config = dict(
    targets=['class'],
    mlp_ratio=4,
    head_dim=48,
    layers=10,
    eps=1e-08,
    grad_clip=5.0,
    steps=8800,
)
Rows from block 2, named by matrix and row number. Rows with one number belong to one neuron. Each number is 128 + 32 x the weight over its row's rms, rounded and kept within 0 to 255. All counts start at 0. Numbers have three digits each. After the name is the row's rms in percent of the matrix's.
# fc1: MLP up (model.blocks.2.mlp.fc1.weight, 640x160), inputs 80-119
# fc2: MLP down (model.blocks.2.mlp.fc2.weight, 160x640, transposed), outputs 80-119
fc1.446 108:104116141104121160129177105140170150155174105103063070088089145079123110102158142118110175136135089034142134092084143140
fc2.446 095:096142141197092121142139132094113109061192137175075141144110148120137090150079128100161152124102121079195148148123145126
fc1.447 115:149114102187082140172109078145143163127153103075104194095138171075118055101119100133150160149172111158106141143086137096
fc2.447 096:142140097126173214125115072092106106127118146155163208104082106047183129137160136138101167097129138161102142146132168156
fc1.448 112:125146158119090150150088164162143128168125082129047133189080114094142091126075085061091093132142138136128127111121201091
fc2.448 112:129127112158167145129141154138091177142102166120106201113172137113108116156106152094103132175070136161130139157153031078
fc1.449 094:123110147140135100158160099124085127064080080154113165155207130179140157124123227114095115192143120096107183146119110086
fc2.449 104:093126140095138119151079107157173128130110158124106169114123175141126129114122056207107069068116128133098116131126144099
fc1.450 120:176124116148118104053164121188180135169094132128047078139176161172084104103071126192115149127153094104170096131134148153
fc2.450 120:146134080147171165122124127110188143088136119121095098108145085150156115143086076061166118145137142119023152127145141132
fc1.451 106:108186163161119164198126140109130218095079136097079166106122147068114134133164139111109114111151112164084156143128125052
fc2.451 110:167065149083152085099202089120053146195118106129155130152129163128164137119114146114124156118080141141102092102141125097
fc1.452 075:189172137140109153087197183136173116139116115135109027137127137170092157136079134102111157127149135138134116149110112130
fc2.452 099:129120134172107168114128255180105139140100137136156125214145085140141054111083127132123142103142196111137127233145191108
fc1.453 062:193100129159117107126152115092094120154158051159093128171141114109130166096062109123068176180197132075111125123065081132
fc2.453 088:167110137145087127122168224154117139143129153107123071176134139168119000166147127114153135119109142107088132131150128105
fc1.454 093:238163043128129147158106128105156141179178120136105070129094105076171156045132116154121092091146167123144086125108150154
fc2.454 092:167119094137134151153145139123138137100151069149099151083151116147090133165144185112131123188077096121153125123138117116
fc1.455 062:143140073167136143136106147104131205151097143114123121214141146107134123084092072170138152221159110111106085140142105097
fc2.455 067:136128164130130118129126130144145116104127117141142120109133075124191072132112125103147107129114033131121115255116129118
fc1.456 103:072150092154117166149090112136166128209094107080133170128071115124106090170082111155106122128216111138054104114123140156
fc2.456 125:071200141074097137070167125134145137070100166155111143133174073125157121144127124051234123152139135126141126141118076095
fc1.457 109:122167128112090159134116118145175157147056083131151163105117122212161117140172097138105119118150125091137126166130166164
fc2.457 108:125130087197086158123196124157107123170077130098121105121117098154079092115197131134148176175128126126209132108114091124
fc1.458 090:135208118086163096141132154099072138128089138202133135091165127125121128133114119131124132085150135138124109154153112141
fc2.458 089:134093140092156061155163148141127146163128182155091126145140203126149168125143114129168102148115200125134124099130152145
fc1.459 100:220125121170141118111119085086124082096134160115132134090147104180151097136064143134136040153123160148130154113148167112
fc2.459 114:162150166158230110142098127148127102119163125113138126142055111105074147129143066145076132081140128137184127130140110109
fc1.460 068:157156081142135110158163190136108210129085193118145115155134128123135104099101082138108106163081164097172143132153111200
fc2.460 069:140116134136115108148112162111176116104113139130132119116083167100146000131095143087093149136115255098124132035170145124
fc1.461 097:105069098162124128108114137161132090148201191139154114063130153018192192143087126128150099115174155181142125101176155104
fc2.461 103:159157153115100166145094108133159084147217153145154160098154106069095123140040143090125155147130121163049140120108094086
fc1.462 107:114165113141205118148106093127106116108133175129069174198141124058106147176122181080060167168089123098158116119130168108
fc2.462 110:134096062141153098153142086141168125129196117124141163098109202096167156050063062164126131115091154128175190126129100079
fc1.463 109:098168128077082168134168131130124102156090104152207152134121159147071139080075059113116137120102145119130083139157140180
fc2.463 108:132135092177169192135083124140120125116094127129217087151169134154125123137169121099163049126148126134150144136131103143
fc1.464 108:154162091133083113094178126169142072173078130096106117124180213168152072078090112106145095181104093105070125109182132148
fc2.464 112:102132117129105130185106143130174080117121090093142179125115120095043148189171104134135070091128087109101170113149136187
fc1.465 101:187139171107106112092105142142170141176159086098165104165164134149147067096124163179153099107131130076145160131106109092
fc2.465 111:150148098108064130095072111129110122077085172165098141128114139136120121130158163064166176099175127064139123134123192084
fc1.466 097:130064183113139084104181146116076111146135195194120141121167114160151160151118186211111115119201181130143072079105141039
fc2.466 103:143115099161097105120129112116163127165128158106152200095111222085124140127111143083130116106089130148107089101112137127
fc1.467 108:137233145136111178156136121121129186114109114135059092128089149107132124129133121120129109108041133063151122136101135113
fc2.467 108:108126134114089204088068096147100126092088126132093075136155123136128157124142158132105163156173156098130147128143114155
fc1.468 074:095164115146120114062134156151191127134165160134082101130159133137137142160131079136144116073104078113077123091120174078
fc2.468 094:114162129184113098109142219148174151118132154135137126119107124108147091099110142112086119139134174107154126255121160134
fc1.469 089:176116186121116108139089118130147088102087083149140132198126086156112167106102095101140154114166177118169176142100092156
fc2.469 084:143139109115108119156124158129135149146100145098103162148170182134121081112155158103123108106126093132140069032124177165
fc1.470 090:097085128099090175166093120096145160184116134140103117139122120125129152102120184250133150148119104177129153106137139056
fc2.470 106:106150165105200161081184143141100149082110132158116152128108145139130125157099144113148209155105125129127100125163150092
fc1.471 118:105118085107112154187146194143098149110097090149127166175180152117087065191114115130134095190074119098144137158186126135
fc2.471 108:087158123120166133209135153130122115141135169049076106125160127127124115152140101171144102124128116127136111143130120158
fc1.472 127:098113177110056138162120112142194173110181161103232200133116112124089146126112145107147148118095115107113142118189086115
fc2.472 107:093140140165097123148164125116081140137180112091185053155112111150124125141170143096148116112153114086103118156151133163
fc1.473 080:175190154089115090103155164142103163153075161109155157091203139207143143124160145175154117051131159145092130130119138120
fc2.473 073:144113121157095122154171179095162129144092160194164093155094146160143094111144132139081124150103255126168134174141168096
fc1.474 076:131095160110148070173146128094073112090099128130087147089102095118105116145097133134092126121173093227148116178130122135
fc2.474 081:152110114125120096094129175159130131131103107155137108136122113168125089119126123135160138137092186160129105000144168171
fc1.475 108:086199120136151150202100146157100201133053120118121138069175127058154150189117112117101130142057166125110119149126093136
fc2.475 093:118133162144119169090158124096141137136031134150132104128149113136132102171094158134137099104127138095119138137114127136
fc1.476 095:159125164128071131127176107137153197129189102114123165098107131135119103071109119090169188153154102060125150140075152042
fc2.476 083:116177159105078174128131066078082139125119172185156147131112156117160127171126145124109178090172149138115102108133103104
fc1.477 108:139066094134134144122067144125138127120057141113137114100125076164153113122082149107134095126130130208130137096138118133
fc2.477 107:115166171084174127084091142163104146123022143142164189138160125169099122112100133096126143108135102177136101130135109088
fc1.478 103:111168116135116142187167172159142153172151149125178098140074057117129131119080158160182168131160136096112141122105172156
fc2.478 105:127163152151055136075095086101112142080132094178218071069127108088166127174073088148170152109128141136116094131100151121
fc1.479 099:144098081115150092067179095173144159100170172097142070074126096079109106128130151092137092075109137158098135152091123076
fc2.479 104:114150106191066098148124138065176087203179110118123189102141126115121137148100175132162134134117148140138134135097099128
fc1.480 115:171124059118073132099116137109135056212183164092111096162126142108123092103050154167128082147096100138139111074077139164
fc2.480 101:110171181139147228060157166147097105050183149127088169095138103136148103180105107082144118158165129133107154176101160109
fc1.481 097:130132158126126085089072105121089077090093102160160147133161189146101138092128122079097054145225130144053146152111111129
fc2.481 123:099171095101053128164067113134160127136095135122145108111095136090126125169126060172156076070121130091104181135134154111
fc1.482 106:142150145126119101178187182162193185131115155135130128126160121129149133152095131034105068146074156110117182127180081170
fc2.482 085:124149072093184103218088147106154124075171110063092085198102212115130114110134118100085139108128131080110098143181112147
fc1.483 119:092120137139187107130140097156104071174130152080111117062109111167144114164145107080118095177107194075130109154197109095
fc2.483 118:099134110172171147163102102160127102127121144142138141174124087115085159087160089122137155101086142169196141116178116153
fc1.484 082:127112087138118112123126135105159118153111124140119090113151147091111124095069081122113096138192112114165139109100125178
fc2.484 097:104160164206112144127175202144089126125106130106125124180124167105142055141141105125104123220088112151116139137131124150
fc1.485 104:138131097144123117144153071119106114119128122130146124064154094168094142123137106132159137153129131127150173164122138164
fc2.485 121:121113122086157089140159099135103141170112156137148154132124131136118144122154090124093169131123120136144108064142136154
fc1.486 085:104081117084108154121122135118146065100146087117126155000110124147121113130117146138138109127141104156147176128070144129
fc2.486 075:128137126126121144114141111118134138134162150139088123100123112121072203124135128100114141170132196113121097000113116119
fc1.487 116:166110122129119145122123081145102149102089134143131162128145110109157124100113166200104185180067138174131112124145143133
fc2.487 111:142147127172201150079102114146165102111095179130137186123104118130106128172139075122142029101157148135108091138124099133
fc1.488 113:154213126124130131090124107114104146136021173130110141166164105180123174134101160105146109136137113133138107124052081216
fc2.488 093:154098081166169173121140136175130138072032107105158120124106186151123133069134135112059116117122106091135162142097207142
fc1.489 085:164138116184125101143120093134160148135118114126106174095071094146090132131154113159151065163132136098122120188157065187
fc2.489 093:147139088114148090128128149170159124100108159122145067183145103122129175125108186069082147124086116124092144084113168207
fc1.490 101:112127146155161169146119154115105179115046116129137159222116108060114139098088096120113162090115135121071074148154115156
fc2.490 088:100092116140138166182148118172114133189095103087160118153132107150143174161163127185133096159140101127119150013160106147
fc1.491 081:090178089093076172143169126133134166105152079133180178156154135114096159089116156054126138178155138125077163189081107104
fc2.491 113:135120150127105153158085105135142127136120165113165168092077182132172126185168127168175146109109138113141189123142146121
fc1.492 120:141149149151114096175173120111137118096171112188163150112114182102141099120122158129161135119133053151159117108124139112
fc2.492 108:087138164096183107089171105141080112144169164141158110137177038145127133144075116084141177122167086150198090152093098164
fc1.493 083:190144161152052157099119123133155074102192106132156124147122137150081107062097079142084116143219071170144140174086055178
fc2.493 097:099134141132055148177188091119101140150125149127161133148115090143120148152171155111175179077137133131174161129130158104
fc1.494 103:154132130188141096134054093143121149131138169164100115141141098158108131084154160149179117105088091130138126127113121127
fc2.494 095:149081078068092143100099113109153127142100084148139157114097133123116122147114140089070217118143114095079168125097164082
fc1.495 106:107125109175119091116159127134134152097135143141142104130140088104151155126106211178170183145174067194120106095109158152
fc2.495 108:063121097093094100127197097116097108147138086111119128179160119191149121112136147131134154131092098152072131134144107089
fc1.496 105:099076075139087128155133156138145110155158074099098166187107075079118166130125150146156113123147089130140160178109128168
fc2.496 104:124139237130119127142143129102142117133176125125152061129162109143145095124150102052071187101105114106180084120128145142
fc1.497 098:073127128152130124181109064091132089124229219167034113082113103120116144136136164080112136156095098157105141079106112086
fc2.497 096:112140187150084108090054104153093126155240090106084103083140129133161141168091087207147164130130096152145157149146180138
fc1.498 106:160123105171126136121148111130142077154154093144165162147082139090133115127105105124123140092089139145134164137095138137
fc2.498 100:134119144176159161103198077203125101142172117124112120133146120115113124116146110161182090136048118110160120095111085112
fc1.499 102:102115149134086190192166159128155131147153125144150099108106135210084181150167116159137133147150081091059108067139154133
fc2.499 111:207136139097154178136161122133068139146133141125209168114151102176157159104108166123167192152127085100134094148127095116
fc1.500 100:111173124129101095087136090119144158136198085107186139138110174107152121115099134187138116166095111177101132094117173054
fc2.500 085:140140106120115073142119130136108100090192159170149122124173140106088061110102106075137135090195160139050165197096102121
fc1.501 109:137112140136108177116183173128190152160144174110094097123107133163105079121112109061115031107159114124082130153096090170
fc2.501 100:136128142151127144154212137198078110126183087096092126136160093128126120168109170108122209150133165151130095116103148154
fc1.502 081:154137160122107168169130122092176197083125109179089069055109063126152193109091196120092144110146094130114151135106139150
fc2.502 074:136147145161130175154117146113120156114104146133133129142163191110076129152150103119133123192090115153114100086110106127
fc1.503 118:117101117121100104073174184115079063173110144157187097082127109187151134077142074137185132150116126099180156134162142156
fc2.503 102:140101155113131128172158161183177134113158111126094175127150107169084157127138163094104141129175153075188103136143147086
fc1.504 111:144178155120122112214137156124125112129116125139108165141130146164177155110123124118099145099173166133122088160203117116
fc2.504 136:150178082136186147161124108104154159205113086101061170171106131099137140169119094151114119065084131136089115134132091135
fc1.505 071:115097123109135130077146126167128109124076119085111109163142091188112125065161120209128141065120115090104101155133141150
fc2.505 083:142102117155101098102143165097109145155106129135092120092147129195148135055116105158118127196110041114146137096133144128
fc1.506 107:132158134088141149094091162124178169103128073119105129115116091108117162093100123083128052095143129109133111148092129074
fc2.506 094:150088135162130129172123102130059147199150112145137111138140066153112159126156071155108214191165169132181156107121112123
fc1.507 062:145100149166132154174144148076081098141073134149112091208126167081144132108120138156105163203159160158135136149130132103
fc2.507 070:135156126108142124132161171140164136130102106149117124109165104144177219060131124138160112105124057152115142191146151112
fc1.508 097:155129161117158129123149166114146113178147174113113070130201100122166174146141087136148156058153176182120107070099119121
fc2.508 088:143112118151192161102164126161058124103124139104143117180097109163116096169130122143124154181108168136106127176132175121
fc1.509 104:085072064146145138127111138099167092096133112082144145119127107104120143129158067101121108058158137124165094125126162217
fc2.509 109:175142110126108183118138116101129135130116189169151186131117110159115145187138153173122153105151150120141090124146125178
fc1.510 118:196116109105112103092145179137113145109066195103118136114198147121139148128124135118094159104146181154117129136101094182
fc2.510 105:128152154155122163073120132149128139138064112100108128121092130157122133118151140117123079078138119159107133101119162107
fc1.511 086:180100117058107135084134113102159093130077128104155130149088140191065119103129035124165130164172134155177105105175165123
fc2.511 107:147124147093117211215095072120113121147112121173162115171131101157167147103089169153116165139147129135134119117109100124
fc1.512 103:153101183131158101132146142145098162131168148101094068148093081070072106151155149117193167073138171143131088090088116102
fc2.512 098:104121158110088175142057103132112133120075137105105105143138079108121108108097176128086146137150124106140176133106148118
fc1.513 137:189149099144158072126205146134157141141096075133071178042089115164083134130091082091165145136091119127143083153129167141
fc2.513 142:118130106088173091123093134142190134109179143048130115166135153121100125135161116137094085139036122106147193123103129117
fc1.514 072:190119156128126132137121098054124074094128144122097125102094153088160058130131155163130103130106133144125191091108125134
fc2.514 073:162132148142133104081131162151115115136132102182148109191128101124106241117151122125173150145109090122130116175149133156
fc1.515 069:074070144125120153148139152095118046151131082112128120096125151097137115113144124104118124099128109169175170177105119129
fc2.515 069:129119156136151157111127158114131148129151124151094120132118127116092255118137130111099129168111086133137122071134116124
fc1.516 112:144116093071142126133114058120149117154163124140117154196116158088156139132133132099085125096136139197134079089121169035
fc2.516 109:167130107180180115169132103115099089086161066073107120161141149129129110143120143138137100179111158162081165132156091114
fc1.517 092:165156077112123111110175125134091099136115150131148094131145122136098113139134120157160091128149134123138094123099169156
fc2.517 104:130150151161109170098225088066119122100135134117099100100127122099093136126163133145160146146136174159147143115108103160
fc1.518 092:122117149137078127105149143116147131153179176165090149144135182139157134083111077180171099149162092108141139140172161032
fc2.518 109:103173183143136150153119104109126087151212140116117162144100113125126135138000116095070182092111143166110150100115139114
fc1.519 111:137139137109172137137149105099125093139071123117159176252089141058097119146095122113068146130167143134148104152080147120
fc2.519 106:162073135181162102181105097176165109122083124166145160110142141090134128153099121108137111157067141146139169140132100165
fc1.520 106:159149146138094135139155173131152150149072147151153102158105203185129121076143084117120090145110105116101197113156111064
fc2.520 082:138165109099150107184146177151127130083129094145122166139154093142129110156111170113117115130135116110103131140168134067
fc1.521 115:142120149039095091159090133140131182140074119142212113128101172049162078137136075218120178144092110146137099095136121141
fc2.521 095:095138167186165108119150108107160120072101103163121158143144149119099100140124200062132067136192120127133078180091112139
fc1.522 111:177103114147166105154161136162091174096125112086152108126135111171081121132179177099164140107142163158112176203145149100
fc2.522 104:131063105124126099139157114089076108186146119120174121105056150175133137113120078103171178154114142116112128104083087118
fc1.523 070:127067180113113134120163123109130022119123068142137093103130128123129125116139110092130130136126125134158169161105113126
fc2.523 060:136146132127146132125133157092139123133148125134091138132109114132120255103124130104139120151145008111114104148146118121
fc1.524 070:173128138109131089089120188138120103134140149130118132107114116162117106126123118162098144121120136097109128114145169211
fc2.524 097:114145136127162114131134146110159182165133116096110120117146087105076120075180131145142119090154213120157105079132108108
fc1.525 108:106128135108104096181120115113139124089115109156219150110057134073099141156149144130177114173188101172164128132164179081
fc2.525 111:071117123162095141152135102150119137144140193136149091116154054131124117081135159138084116112180102166219128125105039124
fc1.526 073:188166105161098134168171134144154240154115160156105098169138109081153047098101073118099126116100131133134108129123104171
fc2.526 063:153132139130095145108160138112127115097124125121108104167119123092125000123147134113088144166119207127148146241099154101
fc1.527 076:211137127098103110137096161085126098124138161159098108172135125046163112086124082152130123120113129118158149135091148120
fc2.527 076:170153142178093087124121147163086118124139093106075121126121090137113110109101163109131127136114033106125121163159088139
fc1.528 086:125145122081097126108121092118154126133143067122145154063133090131132138118141086069148111255090119121130139119163151072
fc2.528 104:050174097131138171177063086132130081089167183128115155102097143110147148134104171116133137098106121097127140102142090127
fc1.529 132:157176162118181092079087121123063103159125124156162170122142088107137108120102129127101137129151137161113062121071100124
fc2.529 148:141096169134126091211123196071121137130128118075143071146177131132154113091131069068168144147117101098100154127088156118
fc1.530 095:146174151112078183209159106094098090119141093164149117237110140040115122125065128157136114133154124152154134141105106155
fc2.530 102:132128118140077137146169095158127141154179168100143134129152144133110121164109180121096118090116129102158163120100108078
fc1.531 085:102175133115100101109128147138153139118135113081136178141108139097134117144108123165070162130130146148140151087147157078
fc2.531 083:129114105160125126124148108123148137091126097148132157070136156165101080079153108135133136196145121144145117186121119072
fc1.532 126:162143142108153106081089135107112099190184132207087169093110114072140123183073095146092098118140106100159145117091125078
fc2.532 132:198121132142128114101127190125152109119157110100119113154179158100121113146039166112182139193110091093128120126105094096
fc1.533 093:122099135132110136119180146122134150138158195145125141207097126091131120150158107121113128142081155064165107082130103104
fc2.533 111:134152137084053197149162098140132150122157141122107113177142183115208130157041187125115064107136110097068170138126137113
fc1.534 113:142137092131152123138071069100143128074162166055129130130095141137095155127134134119143153173187132096145194079124127043
fc2.534 113:152152068082064145099138077091087165135085163137147178114125114074114131134070146193062185081166136157101161146146152166
fc1.535 138:146123099138129128060135151124124131185117156047133117140111093106094137185165170138134142076137105116134147124121159177
fc2.535 135:123139157147111151085066129094145124145051156174103103123156138104088128159127152121091160074160126149090159130122147145
fc1.536 108:079161109129185153151096087153122101157086104080104112154123151138115098082116147144180115121152143172092175136107153114
fc2.536 117:173091138126135106105145141132104135140098141151123210140164115150157146201128113114154120204134125137135165149125118105
fc1.537 115:161104088153066152095171165119132088135065136128176084135130145164162186101100152175157094110112157168148155176154126104
fc2.537 115:111114183127147099146153165097165098097146146068104088112134116137072108118159109123112107108168121155115146136125151107
fc1.538 100:122051100106118145223111149132088144159104100108081124104167121108098103159112118178173118149117131128130143130168127116
fc2.538 104:133134144104165121177137166094093123119187153120088143143188157101129140165112128131104107150135100123102159081134140120
fc1.539 137:188127131128133130054141128134154186096169134033128090064124143124152110068124150136105154123123125162117133147172135177
fc2.539 139:089170136137098164138082182147159140075100127122139124120140139148133134118120118095114151108142102123139152099124132125
fc1.540 101:083156119082128137096152121118149084112146150079096129195145125107109159136186157180093121120102144150157096110170100164
fc2.540 101:127117128210144131120185112135225130145124127139095113104137080213123165081181115090154139148176097092157160108165097102
fc1.541 109:157173098143159119150161119081136162141158090132090124098171160070132107116166160098113116090096114171078135179123123087
fc2.541 093:198100109121110088094067129168111126136121117116121147132110138130149119124136076188140150091081068122158152100114156106
fc1.542 089:117173179125127146144100155100151118109119126087091130109132157116154102143108164163109068136112146074127226084112161079
fc2.542 079:111145096171115113095145165125107153084127143143119097176107171169085157114144146096105140109132162121174111144141083141
fc1.543 097:100131139126058142109112139162117128121213105076161188155170146111147100082195157118106114164161140091095103112171126067
fc2.543 126:117123109134097138173131126086120124144113095148138088167086083128104133162101114166078116124174140154148051128126145092
fc1.544 116:089137122172147168139116090127165067113154118130128112148168094112183121119181125157148114083087137166166133119100127185
fc2.544 131:139165142110132132140082116145127117070147155116112126126080123093135094122140136038076128191134125116105112154155139136
fc1.545 090:098153119099147089071139129103094172099150100180148136110184109149149116191098109147137131167164119118164100089136164114
fc2.545 075:098118164168174089114163182173117095140099131160095130171112158133110043103095145113160136088139146137136082137141128164
fc1.546 137:187156136171129117228117105074156108102150137115135141152061067096142070168170150067110173121110167129122120150092114115
fc2.546 097:135124129116082161114106153096139131072103101147119114150187111130141128149174122098171146147147144122095148126121180106
fc1.547 083:087113163166114089106099075109102090137058118188171157109157084228159161113184082082150131114130105125120157133161128130
fc2.547 074:114118126137134091110064102087164127136086144105124142063129179136140177133095131141144112177115058156115090167128137191
fc1.548 098:145195148170137163123144087132101187096051152123089142150171138178133117117131123113139147174102157121114135152104057000
fc2.548 101:149073103082176155053164086105114151165051150081127092090092165152113140127155142148094129092110163137129180129177194109
fc1.549 098:093149152095146155136165141143179143098091063162181162201114132000150124107130131159077172151155162129101082202154123157
fc2.549 101:119130056174088134136135102139109122147036142132105126147111067076081154178146137153094048097119150132109127094126131105
fc1.550 094:119082139144128124069197159169100106098183108178131053146128095178099148116152114065119187110155150046105118100139127110
fc2.550 079:103154102156130121089164154078162145153129105084139179102144147156103093123177128139087077109127148093100132242138107146
fc1.551 097:181142149133108113112178121102123117126120176228095101192102108130111086086086195107140131122183095126170146142141115137
fc2.551 088:099177097201096121146184112154085112139161090096077104061157144083089163147091064120135098114153079130151124157170122179
fc1.552 095:149200159083172110200117122074094159160101145090102152212128103133103152137111146088145192118144138135111099117098142136
fc2.552 084:150027164199153110150114182154100116121132104189104122126144168158151107123108117186140159191155238140131142118170108132
fc1.553 081:155141173124137119174114108070091127128131213117145073168131112072109107144081133094148148222123085163115120133108117093
fc2.553 091:104169091143139097099164143168120136065145061137100172098161141112139158095082110134106093075155069159111140145117147136
fc1.554 090:130144176086079134130187157126175154086153165109125100100172184124122129052115135095085116117121166071085116111158179131
fc2.554 117:118099165163121146117194126114044141106099152156129132148064125121152126157107187104170174148131143127103036140114092124
fc1.555 112:188156146105129100099112165109113094150136144123118106122137214078135133110085107156113144126156150138092085084124165158
fc2.555 148:110138171140126163152156153149082141127162128130133186120129098111085116101145128100081105214144118095183093137143081046
fc1.556 114:152132154138095160151157140129163180121194118198180105125183119076201096125134161219136165120132105189161124133126132093
fc2.556 111:165124162091137136136116090166129097157105136154165139120137136141102132120135085067168149128108106141156057130092106111
fc1.557 118:119113092146154191163057082107131162073127121144108152254146112089094168139122172119100190166148120193148070114134149152
fc2.557 111:165133156085147218140097115135103162172140099151163095143056073165182132090158099148110061129129134136194137121114094065
fc1.558 103:205140079126112131112150106140157139122137197080125080129159141179141119037117133170110130130126081096145154152106077132
fc2.558 084:145119143166186132128125164149166171121077115132101125108155166117108084157173081154076122179091096141124143087150201120
fc1.559 106:146108178103139113146175167094104160046099100109166129076136154199162113125139153093150142136081134049098147161130145142
fc2.559 114:088119092103109093177159125122131131165107133110152116187152110144101122142135111175112111062162115103093150098123037204
fc1.560 091:179152152154110132119115112063138100131091058194109112196108135090154122114110115104137167144165104129147144138115071103
fc2.560 082:129117137130134149131126210192121181126103187100110115119127145129138070141175180163101091129116080150140123102182155125
fc1.561 102:091145078114132193138126107154091108124136190173163133138107074178113154080104174066099115138110107141143097094073119177
fc2.561 120:168124150084182178121086117121193126151160117091179155120152155178076116144127100076119112143078133139212105129095139114
fc1.562 074:087163084102113112145159148179132122146073165162104127115157097150154101133134113068134142125152146135107121124133159101
fc2.562 103:129108117093107119130106229126099128129119147109110155159129152111103241161103115148141120155111163122122130149136147149
fc1.563 072:108096139182138132121166192172127135109138126090148103032105081153123152098111120144121102124092077156162158172140153170
fc2.563 075:109133117082138130128122154125149135135118079127125136121141102128139120135109123137103135111129179144134138000140123146
fc1.564 105:084103107165117085088137158119121139104173142120158125094109122081160107131174153079094180195123135083141123122152101108
fc2.564 101:078128083062068066167118155135194152166164125129102193206160132140143121128071161148153045087116128128139121117127110134
fc1.565 105:105133148141172063171134122085076105109069139142143165170064086092185143133138183076069137157162183137141198146174152167
fc2.565 092:150087086180181075137160129132158127180098151101151176132142195153105105108103047161155126119093140140171120099144172202
fc1.566 081:113176085152154114142070171143129228097091154148158129129132111186139094088109065126119137173092128097116153119167124197
fc2.566 070:117119141115115107138106121150146132136108132144139097116112116111099000118161118147121122119130247122124108101131110139
fc1.567 088:168091117119145085144185121096079125119113086120117124015172120149110126204095091145077121069149138129170105138053173151
fc2.567 081:146101105100167130136144110173144102119123187150116155194121093164124207109163150115161138129101150126140164000109127134
fc1.568 104:155160134074104105093122106129197030113155158158131087113138168212138101086183076112092037104128169102129093110088113154
fc2.568 099:110178114135136167141169091129063150157082097114098164174103136149108137114114147146109119150154118109133143136167050199
fc1.569 107:145121155100154101125121152124166114098153163136116151109105087205141187122169106149109141128124176070184136081060124149
fc2.569 093:110143096108041114119162079118094166151115125135104163092115179134129146142062146172161103095146157087113108126172089168
fc1.570 101:128170187163173169165124106114123251111110152161126179176130095172127189131137108183119174144149169156050165153114125120
fc2.570 088:136048146071091197117140108168074140150080116176191118122144096149106095093186102117184137149102105124126117135144109188
fc1.571 103:130080146109153115098173165151123136095147111124066079127140075068121157170159171100104143092127120137120156164135119075
fc2.571 080:146096135106134120114164156147068136171194129074096140148143143136153182154153049114113153154071142139147108161094152124
fc1.572 106:105127117152108144099090170122116235154095088162133152105138151065100136131114155112193121111152111062111133138183194053
fc2.572 099:065117087063123137118125105111146113131129129122122088121097134129177163102179094088084130126085120129137112093151052121
fc1.573 093:186086127163110128088093059114093094117120094036154130082122103200113122145119127115131075158101129171108150164119105125
fc2.573 099:094132133121175147171099105130150127118108146116130122144120116108158119077144081073101152074134120156150097126161150137
fc1.574 119:129181144114092146113182111102183202160183113042181127100129151083069116136105107092127174141045104126143117136111122102
fc2.574 103:124133092119142144178145148095103094088133057127134080229133122116192127140146140082152103113162138112044146108133143195
fc1.575 093:130133147119097105127105123127151194175101141158093142087156128231163164047144095168129141175093121095070157137105115020
fc2.575 087:159172192104129148104084126170156106060088085137085110138159107158126074192139140133152124136119138081042105184162138083
fc1.576 108:101139106152136153096171155123088171138063090146173145124123141105160134146145122123058203100151184088135144107151123113
fc2.576 105:136134149148076164187099140096177114141104200105136136084086181108117121093078155153149090147110164082103142136101135102
fc1.577 091:166140149115180117167122156069121100117129067117135077154100104111149112044085139107115097176120103126114166159097119147
fc2.577 081:157105121162156094130063164149110115118081121134148085118119103172116136157142160144160168120147080113153150121189158084
fc1.578 106:130112081144141140139132076121088120136104141124151122145153112098096131141120148133149100176102142255134106135143110087
fc2.578 103:055142153143159142112143101157112126139126113103132133157094145089144150114132119161121128108085120255118141113161106131
fc1.579 105:176074083097135126073194115133196078057205133114122115143137164199148120064149140136109101141126119162167116158078122180
fc2.579 100:140217133112106110217113134124126156188179127145095143177126110145080123108137120141123135080158100092089141110134106165
fc1.580 096:167142139110128108121141163105112138119145150072133141127104146152150140158087130148097156100133084178094148112145124096
fc2.580 083:153106072121068147126141221166158105204143144155173093174162110154072099049084119137156103118146155122127101133137151110
fc1.581 105:142059159133094083093144135118159181131102136133123113123087093142145175097162102164131160074132113108193144157169157119
fc2.581 081:149138201093113086154109159129172139169110123135112134130080127088123135113109149119090093142134107098166127094146040153
fc1.582 093:146116119109069059100119155139149119134212168078178142074109201151157114137124098157098100158163113114134160092160134087
fc2.582 087:077162097170114105145163120116129102102159065163128114149134091134123139139061121102191116113150136145066132126153147163
fc1.583 082:083123148102117149142136092099078055170129120102097129150142150082107110155144163067116134170184109199148103133075147097
fc2.583 101:125124104149154123171148171177157146073108073161126159154161131106165140112147118129115140098098105171115165069113152116
fc1.584 123:120124114122114121099178124127094115163101111029150109145122146089145119166086123104143086092057105104126132103149129177
fc2.584 131:146162251128143182081078111155087112128110138190141146112175141133142123180082158177171150101189123168120102127124099182
fc1.585 086:152138105128088144125143086099144094122124085156131112162120096181151123168173128133169159130154107088129166140123135121
fc2.585 104:104132106163141171165109145137098140087118146130126124122148154101116110096108098111110125100131080153132111120114126159
fc1.586 055:152110116145144142150139170146163166091102137090117089045150081132144147117127119142135144125119105148151160160078125175
fc2.586 071:148129131101117152120116163146131140122087110128112093114121119109111079133121135124086106131120217153113126000133159139
fc1.587 075:101124161152119124102147136088184137129133119176115122131091091140106162094108132119136141105173139153115139149134118108
fc2.587 100:120133161140122079123177140172116136141157156127137121133110131063123218099118138146120124134132179139160140152155116115
fc1.588 097:130151179093179158159085182090163073084123133184080147128115113116105109125161141046092155162187092171121147091170086096
fc2.588 101:120166116113101131142143114126167111132154059102091110122132098136120118119150145104154095048110121136125138136195089069
fc1.589 109:159161097101101109150082132107153184153076058144164114201128160050168101172125112080119135097098112145091165133170135084
fc2.589 094:101126108164154106169106137128103127109131095068136148139055140153087126100120179142153100108161144152110128156144106143